config = dict(
    encoder_arch='vit',
    model="model that answers yes/no questions on an image's attributes",
    dataset='Sentinel-2 satellite tiles (TerraMesh)',
    train_examples=145000,
    image_size=48,
    crop_scale_min=0.7,
    horizontal_flip=True,
    translate=0.12,
    questions_per_image=8,
    encoder_norm='layernorm',
    encoder_norm_position='pre',
    encoder_activation='squared_relu',
    encoder_mlp_ratio=4,
    encoder_head_dim=64,
    encoder_fused_qkv=True,
    encoder_bias='all',
    encoder_qk_norm=False,
    encoder_parallel_block=False,
    encoder_dropout=0.1,
    encoder_inner_norm=True,
    encoder_drop_path=0.05,
    encoder_patch_size=[6, 6],
    encoder_layers=8,
    encoder_width=192,
    encoder_positions='learned',
    fusion='prefix',
    fusion_encoder_width=128,
    fusion_encoder_layers=7,
    fusion_encoder_norm='layernorm',
    fusion_encoder_norm_position='sandwich',
    fusion_encoder_activation='swiglu',
    fusion_encoder_mlp_ratio=2.67,
    fusion_encoder_head_dim=32,
    fusion_encoder_fused_qkv=False,
    fusion_encoder_bias='all',
    fusion_encoder_qk_norm=False,
    fusion_encoder_parallel_block=False,
    fusion_encoder_dropout=0.05,
    fusion_encoder_inner_norm=False,
    fusion_encoder_positions='rope',
    fusion_encoder_connector='linear',
    init='kaiming_normal',
    residual_init='none',
    optimizer='soap',
    beta2=0.99,
    lr=0.003,
    beta1=0.95,
    shampoo_beta=0.95,
    eps=1e-08,
    precondition_frequency=16,
    max_precond_dim=1024,
    one_sided=False,
    adamw_lr_other_params=0.0014,
    l1_shrink=0.003,
    steps=17800,
    batch_size=64,
    epochs=7.9,
    lr_schedule='wsd_sqrt',
    decay_fraction=0.3,
    final_lr_fraction=0,
    warmup_steps=350,
    weight_decay=0.1,
    adamw_weight_decay_other_params=0.05,
)
Rows from block 3 of the image encoder of a small model that answers yes/no questions on an image's attributes, named by matrix and row number. Rows with one number belong to one neuron. Each number is 128 + 32 x the weight over its row's rms, rounded and kept within 0 to 255. All counts start at 0. Numbers have three digits each.
After each neuron's rows are labels from the 100 images, of 14976, where the neuron reaches its highest value: "strongest on" is what is common among them. Only what is clearly more common there than usual is listed. The data: Sentinel-2 satellite tiles (TerraMesh). In brackets: how many of the 100.
# fc1: MLP up (encoder.blocks.3.mlp.fc1.weight, 768x192), inputs 0-95
# fc2: MLP down (encoder.blocks.3.mlp.fc2.weight, 192x768, transposed), outputs 0-95

fc1.384:135137169104131151163079119129130124157182097093082134131161112107126176164080125154150197162190123126125096128124133126179082126159195085113119143127093097190088116177147128101096073052146115072188124126121072118140096139135119162131188157102078130121114139126111146129107069129122121107
fc2.384:139127085148114110113138170076148138122139116133152086171125131106124100142123134087114078173119133131169134189164161100145138203139144157105130118166103126135150156122194231120123167060187125145124148056106129133114171185137164109150074118139154138098100095088126159129116129105133104121
strongest on: trees (96); built area (81); crops (79); clouds (63)

fc1.516:122075182076137088156144158114066187112109123157061162194031134131118113196107142171130156091133146126132139104117103124069129091163161133070158142187144066146129135150129133151121107127095157103110120100117185084142140136107102160120118113113113117145089131142144166095160113177152154049
fc2.516:197130116146101144174091054054181123157125109138129098129145173060164135121174079130095138113149130113123115106101095131081100154119147138188123102078085145155167124165103151138070103120109155176137135165115103105126132180109099111119162142183148117078130198161148126167219128126154136108
strongest on: clouds (73); main land cover: trees (55)

fc1.484:127108138120101138137124179045100105102124121157125090124133101137179102181191075169163109148123153148104136066093131087140161077095099124107127113121142152083115151112183157015000128100077141118137078064105167152113099116096154136152144227145148146097175067143127135134142147118148145072
fc2.484:100116113118133019153138126112219138090164130171149117127113071123123155113122142123102123160131092171104120115045081108196165115085136105146115152132132140147148134155113150116188121197105162098113157143108117136142171117093117108124136091183121128131084101124122128176122122161170108193
strongest on: main land cover: rangeland (74)

fc1.205:215127113132142031075135155145118046139171167133107147082129100136136054165121088126131131112126118115115113089162116107109119104147184137085091133133119166084090114153154128128097108108162154128111079145152143138129143088152183138077185137129119149136115132138041115162110127109135165183
fc2.205:126106166139084121137180145114067141151130138153192106142129109078105087178134120114097133119125128130091116116150106053111165114106151154190148117176106133149134101098114138114059126140191163109123071116092107142136121123158169161132115091062105193136118112118125076118096186171115172096
strongest on: water (72); flooded vegetation (29)

fc1.415:111130223188149166148090130110164116143169180173135185125125116112164080119141110115089161160108141079129161168160163121187111105093122173127147111134087136112101181172100127111067122147150095152121140105131133156123148113074085140174137122122122061113058064153159091137112091152170174152
fc2.415:172134138126056179150108156103121188109147131134093128118155144096113106108139139133028102119149151167158164127139162153110134121137173145142160156180103105128128150118154130149067078088194117129072128077166094118160179141159153131085107156157186136174110091092096125105135158109139136063
strongest on: main land cover: rangeland (65)

fc1.5:142183087158133121135140183149144068163082087160134103114127143124151172108105127041123102137161164157072107112147118080059131149120111164132054150063081112135070096120130127105116112111134099152088205138121095114132149102126121119095054137155080141085123227144110125155225111119133030156
fc2.5:147117101106106178109078171116104139104172120131062114098121123137099182126110098107170159114112194149101115144132174079084118154126128123144131150134088085132086128160159151120138077083096136146175106093142062101153149129123184169114053120052224111184145126131123092059166153150163140144
strongest on: water (94); main land cover: water (76); clouds (41); flooded vegetation (30)

fc1.466:126131099140127189133108144112118062165122151133122103156100153107158129145137137160181099129131122157177124067134125146174113216147121063116074140127083168107128143029141169125111131163140109134138136158090111112136092147136116116060124166120136073117131163149148205102084164091139144136
fc2.466:086074100117136172149114197104126147124163117153167101135149118100106133216176185119128114114085131128133138071088195125170155093132112130096121102126087148105178184128078136047108147084146056137159195090087101126128122130157161126122174099129129080144115116124138181126104108092106079112
strongest on: crops (98); main land cover: crops (82)

fc1.497:107132123168141143148138122130124138144176121169098122127157118208151109120087120129165119109103095126117111204054098111119137095115124134171220129140139088115107091136184138092141150143108146111155112115098130103144125153158149117091121085148118135128109116134139123129099191110135162071
fc2.497:135144139142157106120196117130102134132144116096122122086154134065136078138094148076146139074142185148104105164150188086123114175114126124117083144135111115202142139172162115126154075099178087079107153131150113119086194113189108122167166066089162118156132151138147150138095066145056102135
strongest on: flooded vegetation (36)

fc1.714:154147114138153149129128086118119129099154131086118190095144119128122100138108138070160099143132092122127063131110130184073153148149186046144106131157118184077063184119136088140134129113069187054127132180159109180098115143175156066121118110084133153098145104130127124144136069121161081125
fc2.714:125093122101106165101159121109105110212198111009125118131129123186135184174116063141141120134145143131082130155094159147139119137136126152116154151156152138176180096125128117153121080156121132107109133116130100139100161122079157118139110066157095146105130171162086153121140149132203092129
strongest on: built area (72); crops (70); main land cover: crops (50); bare ground (49)

fc1.84:119178103181092111146108090137180124127126155166066113070136160144118145154121155139147121055194126096082164179101171147127120185145129145146095124152181120126116114186102110148137115168153094130104129108135146094141153146183116165161140122097143087132131143129250162088148166122098098098
fc2.84:097049188111131088045193154100066130093138049183112128134134107132124192140129185133109116123118082110151097101134144088094181150160137129094131099138130105164112118101077149029121094154144161145134103124139092160206113101166075095096131121145125113103180121129150110107123077131127130147
strongest on: main land cover: water (51); snow or ice (48); main land cover: snow or ice (43)

fc1.664:162145144101132115133085050141114140156134136110132193196128101148190166202122133233168084072117106119128100138129115096110081160160096158094149134128134127106152099118190102073154108115166092102164138151138122094137166093069127130115191123125114062130162069130142117112092101101136070051
fc2.664:149123123087152145144079133139110123152161088163133121119125101138124104125130130116093108127151174114138120120132130145202210152120127124154146129100131085140105131136102198149135165117080128025152068099116145117134062148188121169125069111136073122201188170130109143105123135160121126112
strongest on: clouds (63); snow or ice (42); main land cover: clouds (35); main land cover: snow or ice (34)

fc1.430:148207080161135158128127123119108142123122113131108092109084078150110132128106164178153160114149068128086117110152111067115129108128144102087130151176103137148076112152141097109194138164084079092228159129054159117123108025153173169158141129077141146114137164149211124112114180139166101142
fc2.430:143146164145101209147123080150113141090190083128129156112196120180131172156125126126129134106139060116130146134083107139126142146120149147148126170122116124184093092119137165085136145139073130128121112066112041223115132150163155070140093104143125153154104112076074075110171133126118132110
strongest on: clouds (79); main land cover: clouds (52)

fc1.3:129119126123113151138171149193089176123158125074163122126032156067121207114141151085112097117187182114143137106127086155135123117093133161144193136153144149111127102149161156076100128176146118151085136142132177162147093116102171136171163118138114113116114117117181075125106101109147098181
fc2.3:136088115129126140128105147154163123104146127121182134113148147134135115099160091062093139092134127137103152126130130131178128187084167136095238114136114117138211142088101126111149087173090105153141132145150132146207137140099112080222098131101122152115169215162166160128151132100088128128
strongest on: main land cover: water (63)

fc1.393:183067116079107230115152193147127105146125141180157135143092137133142109127155128125146107137086147110145083100132224128155131166164123114125129142071130137125086159173160106097105111137120179092109110120149111144155132129127177139114118085033122120067115155106171143147152164115134105126
fc2.393:156094109132059119136095098146161128117181115157139145152137151147090135127095117131075124116092121126204160147145092089118141117176096141173137074167201102113210105151132118086075161141101118098120096123149135109134128197108099113174099179113104110149120107151121103130142166167129120153
strongest on: crops (78); main land cover: crops (54)

fc1.442:138175128150114126124182150094193124165143194141136105136137092142186122138121137102113079098093166160118085136131176159179100135192152149159148161218106103155165160123132137154153140122129181146110069162171095132151119122133139092157144084128154049129069106105118122125111157110132147082
fc2.442:098143125152072097113144095067065130106134116097158140113130117217156103130122068124196126163153129134098145112159093110164065187086128149140130133064089141070109105119177138165151080121126101179145174119085082141117122094129128113159086141114168184144121103147173147109172130128110103134
strongest on: trees (92); water (72); flooded vegetation (40)

fc1.140:142132162172134177148113176108144137116176168127160107158056097127212102124124168172138033161188123113095132151161150139162119088196123121198172123129130050174106129120078135164057167172112140097108109156139135145103148066214127073176132116110165147170137107122137101183147117131120093143
fc2.140:170133128133153141122069135137149155149163107140065119114120177124140143138122137130180068205141114084123085104086134138051134133092179112129136125101113180109135049212071191122157164129122161134055080158175137163116131187124124151118139097171101125142130115141255123114100132112070179129
strongest on: clouds (72); main land cover: clouds (49)

fc1.550:126091121090197228129067141128129117123148098139124084128089139121123118118116114093149173091106101141132184124147169124175095076160113149116089118085124073130118094129127117118154135136114110134175153145163136128128169148132156107107177122123143118157123151158129111143143194104144171090
fc2.550:111166085065121163106140161120117098116133105084206123126113151128129131151153192121150126135146190145154142039131112142154092112083061107145126120099077118112121173105123108115139153129120147148108162146153234137128147095097181128138198156090111051188121076119139127173129184133126137121
strongest on: flooded vegetation (30)

fc1.619:164150113147103119052125125156105123123147124069131067079130146128102129122125128178120119048124134151077110097153129174114121117101155131095146117095146084128073160133119121213108108103203127138044141131118088150117137125164108119092121151161166127095095140129096178135129128126138099119
fc2.619:075139085168154140103134182099149152117140157105142175126141137127132118157140128122140124162118149174139138141120082088116137140128117110141153222139112163140055125092149094094154138076112209152123215116133151174123128125112164115113123121119115142129120131166080103121179091127103153150
strongest on: flooded vegetation (26)

fc1.260:088093069095136155061151205147117144058157124125128115183062127162058117125097117060160101136197129102112116146101135114111080147130132157141139120173137075203075081080132114086112165167101143141131183088212126140120113129104149125081162114110086136128111155148144130132122114125143119123
fc2.260:110130131136158154160118073116181188151175128119120129088134114103100070136193088093101101078136138188064117186102096102132128093163084160108075079160137146109214117133111113084125142143131141095144100096120163188139095112126104141088174136149062133108110123088102131104080121106129070084
strongest on: trees (93); main land cover: trees (60); clouds (36); flooded vegetation (30)

fc1.372:109111102080127146181101060127116130158144158096117158133072087104153093098107194102123144107197166090162097143100093129147077123122139121137118109115085133117098152106194079121160147147097127063174135173123171093101152139104083079119182194102175143085117146131107115137098102131114172127
fc2.372:123130122115128098123161156166185124191108124113172115119107127082127137088148129128100164093084113128073150108138102088062119147142164101150194128178175138142135136104104106083197126140135165066135118125128167119174080127093112140010111062066193088115131096114102109130100129099149115105
strongest on: snow or ice (74); main land cover: snow or ice (52)

fc1.581:129132135141142156105158134118051158064170061151165184213144160110123136126133118068148142107149141133129090093153115130128074150188169161145122102073124147096119157140133144114116063132124131149119121066162039107154105191065124118155131119102132136127153123149169121128137092123155125208
fc2.581:098105118143175103237185138104196128130195154157115169105104125180142095163099112095153111114067140133153083137088155154098135136111087115130137128090140137072119106114187171121125145123138154093146114042092162128090135137170179135135102077159117130159115121148151119154109116102123167137
strongest on: water (68); main land cover: trees (48); main land cover: water (43)

fc1.482:082145222101133099180118125143158204159149131163096132071143141125075203160144090141104118162124137061127127147152093197127135102153203110123108113199123131105112101133208123127133082121120142112168109131113137093133148126177156115079138137143147126113091050151109088101126134140144144164
fc2.482:150131092125136089187120126114078128137128132127168135130042179070055152119088162107146105119130078129128143085176125114146167126126124164090094114116122171106080184176105126102145159141143106142130125154157169109123160106098152116107096147148117126143103041107086131170105144130108209092
strongest on: flooded vegetation (32); main land cover: water (29)

fc1.297:173144129144126128142123130134129109076094186158092151116149151070127109133123097095154178092148052089169094119113150134124123197119159120130131147195056108100133149081136134134113096070088089075123142097138129126122140167134183097114126109130097100128192117099131153155102134102086179115
fc2.297:128129090183120138128140163135128055177144120156124084119175167179093101097172162157040141130129121164147104140111162095081157123144139119099168146140109144082115150111135179129097109099084140138137141174094121111190147097149085107128187133173088103122104047103107120125042094168120120080
strongest on: trees (99); main land cover: trees (84)

fc1.377:109169176139132117129159121153084112143128111115079115110087188126183109120116054062130106140091115099113151163144081164122063166161156130101163103151167066063119150177112114159094098125167145113158150111068211183141141157094086151076118123124142159148148074086147103146128132126094113113
fc2.377:127142117097127139099087131127185121091164118138174150162094048133092130115107209128110107172134109107142118168135130141125084129146128087155113145098131101122024111159060125125104071125050145155092194085168107129116183130105157135134109131125128154158128103063167098085144099123126133117
strongest on: main land cover: rangeland (43)

fc1.709:142195136149103178162065169211136151137153110091210129086089110069162114159170110170155135180122119092137135128150102066106123165126144108099133143148123113141168127125096147175130103175173147152096128184136122124081142085140115142110110133095161127079126084065112060079160090094108055147
fc2.709:135093089147117082153118094129092116101107114163139094130106124109142157155110114077106089115135130159129156120064114113162130106141156168087207133119144126115133193134103112113077145219147152117123136089098176081132199132133129166192086159114118126138060129117160125161138092213082131147
strongest on: water (100); main land cover: water (88)

fc1.546:141109095196152144112119164131165134126146113166137077125109175109089120144076026096107089121120166144170080140147112100149131088113122116156129133141103122162096082159130131151146185128115148125151098219128142126117140106054037112081150114127104110072117113125120167138201088071122140150
fc2.546:147132103128066140109165150123117135103113126124150055128129124163216096069133113111105125109096106108196102144153048149128153111166203054163108121126117127121153122097123143123096049120148104187101114155150116054147127136174079144130109126109096173103114172100121167146076138159140148121
strongest on: built area (81); crops (77); main land cover: crops (53)

fc1.558:148109097207179075133117036175102166131134100098133134089149133132154099161166092151141128131106091181147178215170147070125113163142108128168084070136108102109144124133117131121144142148138122089161116182098140127142130085155109111125117108166117110106135184145094117158176096097121110112
fc2.558:141114146127118130145126154077108076103120118112128106178123148129096133135104190111137186133089133122121120168108132140089171039170183094113202196129065135184118128114159157084118046119151104214172084111110087119130143183141165125104175085152144099127152169107144141106101131134122069127
strongest on: main land cover: rangeland (54)

fc1.665:145095123143124103124145115126153022119128103103099071095127101136150054127155141156071126117131176118165075149130160076168145085142126158139130173121143091113129141100086141149139135155143117105158128110110076154124057125141154100128094105033087118143101075131132146138141162138116106087
fc2.665:129113140131132191123119136093129165188113192159150150132120116140089094110150043102094110151098152120106174106122080172162143120209126115117121137127173105126090114141141085114141120135087130108167152109150171120067142138121179144126078193142040157120086111180099085138137128160111155136
strongest on: built area (65); main land cover: built area (29)

fc1.594:120086133166019117125145125161139115168048143098089144153092055151176076122163122108179150119068103190051075157148154129126116084059147126090164078136129121096109142093113114113147152130134126161133139121141118132185128137141159096106094152125185086145151107124143117156132127165129139117
fc2.594:178114107079142119095132080114110104133103172170096124145068097128152094161147165085139181085111100101135081130173125122108133162149103148226100156159125127128158097182154169109116127125115091105120119126078157130123127149177113140127136151134141145160108066100185118078102162081109113122
strongest on: main land cover: rangeland (75)

fc1.375:129157117146109095128160138216163092149105114115195102195119127101166136141126130128154141139038135132128132116118087146158117098122129138097131132175157084063103151156080182149154137114123130117153160113103127125142130056157100139138124137134089104146107141167204163139050123113113130148
fc2.375:133137157143128147130126093135109154164116062101169127135107131158166172079131096094117121167069127104122137079148126144117081120138089131104161119086122107121156142128096143115158122122123055086166155166084112150080183112182091130159068116058157093119118164169087100130085117099100122080
strongest on: main land cover: rangeland (51)

fc1.758:100197091124072097155149185105216193111170087139192122094135148133142076138098157097116135155094070100139146139093124170153076112136112163112130097124117116196139113141160110120164130129135072138129151127091129098155156087095141185170126105125136127066131129121142139131124169063189109131
fc2.758:140107137160161169120143138088143153162105067091132125137162145101085101171121154142152124140148051146156142134084169102113129130146131129092123158165102150102090112123102137113096131093099024111113109132109127135092118074162120172139077139129143162079142142166118149131144121095142153143
strongest on: crops (73); bare ground (49)

fc1.756:145090152130142124157163166136121143114074156193111105131048159130125136139141159138136134132107127145154095123119116118137102162116101080113140184180122183133111123170199145174161105085125195173101186138120122172092158072102119057141176113159117102108162088132092100134113174162148156148
fc2.756:140102144187121148097145115131117138123218090123136155121134155120074087147084135155155127063086163098150171112077105133136083132226125089097140112129122126097115077141083185073141131117159116066119126148142127156147107122137131165102130142108151165083109199117191143070051075059178157107
strongest on: crops (69); built area (67)

fc1.318:054144127101137132166112092136129122148144091092147107142130099152147142183150097091126102128078128089092141110140122115089124097141134138140120121141104085110126163184107148125165136155137118115137130171063145115112134144137109101118186194056149120150105104111075098113212099147204043208
fc2.318:183093097116147170138115117142125148140150143144148105131114127113146152146140115253120100119073132133088105179099151127165144133130150166069086098100154121145179217073108070082138091129100166079163138132130130153176111102129187169153112113142149106091224147158145115109127145139150191081
strongest on: water (97); main land cover: water (72); bare ground (51); flooded vegetation (34)

fc1.685:134154130177138130177133133118045114109130181111128066164130092146065125122144108140167158128121043102178105126073152207157119176105149071107155121103136104083136123130128122133121054129145099116122108118183131119146142088125102139139113137195151154097120126109107155105253113189130087080
fc2.685:144109096131105135121131165134111142114154172128133100179125103128114148153203188167156171167135099064159159125098159151122142129070084148130078143156133108213131130143120149091104115078111150135160140080110074104142138225128160130138121150114138175128095137142153047115156113130138146138
strongest on: built area (74); crops (68); main land cover: crops (50)

fc1.59:098149111117103160066119180120138122159121108151063098133142125155171116117116200114126164118119105145158103139167133073110113161071125077091156114149124100124168198142124140163154114145109121156095077123120096144115160105128189179091175178106115153107107147163149140062155103168110109180
fc2.59:141171099137138181122150133192100087112185067158141128138145134114151138138079192161084161141109165097138064128139184096140161118144088160098116124086129115098162154111060114095063110168088129118122133154071157182097116147075147120120191067153090091105142146114094158116124095135104137117
strongest on: water (100); main land cover: water (74); built area (69); bare ground (62)

fc1.731:139098119170084092059117123157207158146123131127099103134182157045156082126040139140145125100182119107103134186105134140128159106163102114080105126115081108085162093084138112168147206113123067120098138097124131102154167130092163100167138109156169101093084116098129150215179121106206134167
fc2.731:108132117117140110108164105081121109095158124158124103089134097139111163121200121061122092113102094091129152114129126125212126183154145131178115122119139121138135157177115173094085057120181126140139149121118160132170090089093121079121091078174084127140138026119057125117102063175149114130
strongest on: bare ground (52); flooded vegetation (31)

fc1.80:127122141178123146092131091131103134126122090180187087114153116110119163108138116066175192154163144119083094138110096151077079137162139112165160088165152137092102074128101129113163154111152137126109173133116170127152118137122074145036130083112101110128168166086125157091072116118149114133
fc2.80:126087188137139083114123155113171117087097146157084143076140113136125173088122144060084091119148141126145114196126142160117082133139122149142064132094115147111149134143115143104078134107080215111160144090121131137132181128133051111138112179107147069119115100127163143099136051131129131131
strongest on: snow or ice (91); main land cover: snow or ice (60)

fc1.41:122176116204137064113120139164118129150061202052119130144164180116142127175161131125120148135156154117100113146115147132152077059152115135072147152112106128142128179083128121120129101121159185088129125141073097134153150146132124137125155136181137100143101107062132144124168144089125148130
fc2.41:139152111133127150174062112121137128134126056110107180126055185147069087133177134111132133129136108109155227100153127069111205114093127094133124129115085181093158126128131127107140135143104093098126132113112147180150168163147097161110113159103117167143135088158111146176139170203144159162
strongest on: built area (68); crops (65)

fc1.196:118048145162143119133035172139121104158122152108064133115164137081113079103124108143109110110140112135132124162178146144104140126172119124155123135137126147120111080128116106149028179206128166160148128110096113179115150117136119102186129093147126176092107093132110096106106173084132100148
fc2.196:104163143119180116119140191131165103220073140168134164147120110153165089179221081098139133195085156156127122122106119090088160096157169125084157111083078160180087121118060151086121124104125065127200108165103186120116129120143129119119098146040166122127181126119135121142149132115093070079
strongest on: flooded vegetation (36)

fc1.504:137134161097067185126042128071129125120053101116184116138103137143127114139163142122147072165159129104089141147158141114157171109100188095126152149161140171157107131125161152108147098130091163063127140139132136185201096095109124112108135111145089147147137130150061129091134082109123142050
fc2.504:121096147138124154136140075135164116120072091144122144092104125192093133152088137160113128126126120125128108176177109118100073143153098142102118130117109157157096128152118120146194133122104086122123179137119080175082105158151137155171073170123121132080180091164031130144047202135108083140
strongest on: snow or ice (66); main land cover: snow or ice (38)

fc1.206:137107135145140167149129111128141043121072086105119088077092114094109094116162168115124139057201127096120126101169143135153139113164125143090146088117137155144083138082154130069134104110116122122148103111198151108090123124050183128124117170122125124101056104155120113137127093122132189146
fc2.206:129143075101144139177168123095141089121091160177175127084074134139115112171216139158123149186078133112158129169086140103153094134052125116117123131126114134156133128101200123111088130148128135108122184145109097147154106163114117071136083163139100128122101114182122133124153107115098124133
strongest on: main land cover: rangeland (41)

fc1.718:048125128167147125180212165172175087088123149138135150105123117117147094109083206091126173151217140075156131092160133153111129168099101147161142109131128114127101103115127110136097144163096133098122130086080076142221185150180114189046149162082072152081148120137156129126094139118135110116
fc2.718:111128144125102120125086120104134179123137162169054081127125213136182152109171101149129078133122130076082129082138127174095118189120186215200106154133129174183114106170139141094098134109181138132152107166128115153113213090159129112091195155111120124129156127106115112154158122144071114148
strongest on: main land cover: water (45)

fc1.173:144150133114100086089128176118096141108181081134144114166107162144160127178133045087094131184077073129174123102205157160162068140136135084143132135115076063122123180116139164117128145124129120119086121162058148146107132108134087157111117155189169117109132131134082116121120122150153102166
fc2.173:120145135130111128071145134132168172150121173153108133100116115083134089113165127155097162110069104154133120116109104138061123117121191153097139113133105101101146100103196110079117079220149150171131111120140157128162127079126103118164157099095120196120136106114128149095133073172148175140
strongest on: trees (92); clouds (90)

fc1.64:140164136146077095156129166131195149140112134124166127137075069120124151119096186153098090120195149133127139156160097097122132111147117093145160134131141158165117164132079133101164132118133143157104140100130149104162109114128069112137157117159097148157129109152087118118138112152137120156
fc2.64:183163137090109097165180052106119125103128099091115164164163168110113082125149174109165099090092101122120124123092061095085086153201118038152129131069107132124093084115102164179135115134137131170164114082070136142106126121081103115138039095090100198148126113180132115122165121191043132119
strongest on: built area (65); clouds (43); main land cover: built area (30)

fc1.549:113153110134171106147148187129138120156158111162168195127091142152116141143130097130108062187124101134148058186158097115107156145077152127130128091112146166201131133121150104097141110199070127183153147136125161065131108070228166128121090152155117173127173128118130094114141147119209126142
fc2.549:126136117127124162123068149150087126128159110141175132106073049166118170117105147095116144107102128182116102102141156074117134149096071092100097130085160141048128142172162128150126131120210140158119069103133093133105136099093082142053121097108121147130134127137111087129137126138101121108
strongest on: water (91); main land cover: water (47); flooded vegetation (46)

fc1.12:122117127129112130150108153130120108151162124082096108141130162122148169188151132126110135095164148120100124164149154135118109088149126135127132139187138163093060185129145134179083157125174141097088092094025065116130116124106117153145098114158190130113127115086104121127118203161152124122
fc2.12:092092118154120090117139182122178102120110116086091124153096160109114200077148112148146103134140092170119206121118142176147199065116122141113128124113152080129169134107174103145130119169169124149159129125067125128127152124090115162145157117150136094103160115175152119103055094148142082185
strongest on: snow or ice (70); main land cover: snow or ice (68)

fc1.357:043127139146175155125132075130088151117125090195137222205160137164099152137132119148136119114095137138089149050164079134108125113107123164082189133130143123187111134128176055131131165077166157151161110110122083146090173176166076159140059095107110126127104136093138143169102152082148100131
fc2.357:170128111101109127130135114101098161124136082135150145109113106094157133127174106183132105202155091065109092140126123135115191141108130117154161122141106093139157117164100104210142122132072099089162105129172141142144095165154129150143130101143133128151141165154129107174146144098137155128
strongest on: clouds (76)

fc1.77:110189187050093132118139132124125115173172175177174140124169140108086130128168159129106158150102103147087126125084110157135160148118140128182137168162103138135146185097065136133148172072142079124174070140111177130081128159124128136076107072128099115122129141125151168080118155126141141177
fc2.77:095174116168082136099204224078131094116101107147079078168128144114088129142151163112152130128136180148092083110127138121130129085096115163118153133086181086115129130130097108070190107127113165096127146139143182099070105105098152102078127086117117123140093168079083213132135074123185128160
strongest on: clouds (52); bare ground (49)

fc1.231:148123140134165199122074123126125114131108112165119141101104110100181101116179156081160130129129164188143147130098131188184197102106158058118088128125121119134122066126144099110132152128172115138165151149146136165135134101173133070097129075148102152213132119107172146133125128144072076116
fc2.231:143118115166158131117131114111096124155127155138084107124162168104085183151133155144135118076051068159109131158133037146128135158062200145145184129119134109131144172103119124137133186137131207138139153111119115125123123126157141084138153149145207163128126136126114131082115158107114170132
strongest on: snow or ice (99); main land cover: snow or ice (91)

fc1.428:096123156119104064131129118106157109095062152097155109134171132127160124135143143096151125150181094199115099093131114172113114133156169107132067146120093114150104100185099109182134047109140104144144173097191174158119137129126142117110043116122148046153164153099248161134087152129169134125
fc2.428:116125107112084080096113097126165128103102066159139156126139066086111230104111117123114169167100179158124164138117122110079142146149134075056154100116108103141126137192174141110177163138163155109112133031120163157154082121125072110137130084084154093091169128153127182116054070103151097118
strongest on: flooded vegetation (27)

fc1.666:118105146117143144134062130166143091131101166123089179126136168119145103152150114093087167136089079094137141151070152118095150136161144194105171133098088129079047166136120111180117139122147073183141136114070158080125097114094130134133090146114153072096135123136058147167160074091135142132
fc2.666:137141137145117138082124160141137033115110155125120114164161130112148132171132117099129157116147102113157123104159094124105120082147118156101158123122125098054150127182101171119144105135127138149198117181066142208236146172126080111150119118187083129103123147155136120109097080155091194129
strongest on: trees (97); main land cover: trees (84)

fc1.455:087136121128181178107164128115080101052061160188132214014114128152116168087108095129100112102120079127160186147164102132102153135115142192126128109118140097207078112147138138138130128155122135122171171146088176131070128156154122095157134141090133185131151128064146149128130105129189139125
fc2.455:172096120090111143128135167083102115111135137114087116164138131064132110102157041061118112137114147126105200124182122152127129071103132092137129206146122099128159110112104085100101136134133129134081119111134150108148127148138159110166176111089107133097171147192048135133160167101128153139
strongest on: flooded vegetation (37)

fc1.184:107105144197132133178127125135147138126136157159139206075147118132095111127106159131201108110156094127099080108129099147104076150166098125077151169056118117096103100190185111117109121101154170116170105097108117122124202052118096124124076140137098154113082086171117155123143114137125201129
fc2.184:129156128128093124105101134080112124134123154113135079136123144081163149150128151120122114086080121118096150152162145146176131135123083077092039087100067139106140114094108113163172121099088105109080104129126142168134106154118104109165163127179157123057138145106122153170093152116139092139
strongest on: snow or ice (68); main land cover: snow or ice (58)

fc1.459:182150100129154129129140127156180165097127108124130109069155131082111170128113090128143088139117152154133172098103131106217066107112131132092048191180144150178126140133148138136086124109119073113101171132103132026127114139121165134084097123120150117138127127085109159150123205077152161188
fc2.459:103120125069131097101130118145164159109132150164162155105109138122037178135127124141112138114098127174131131136121136074194128115109046080115110094066094134104094134121130109132162141093124085145142062156170120102115134184174149135171127130134112115106195142118146112075102177151115113168
strongest on: crops (83); built area (66); main land cover: crops (57)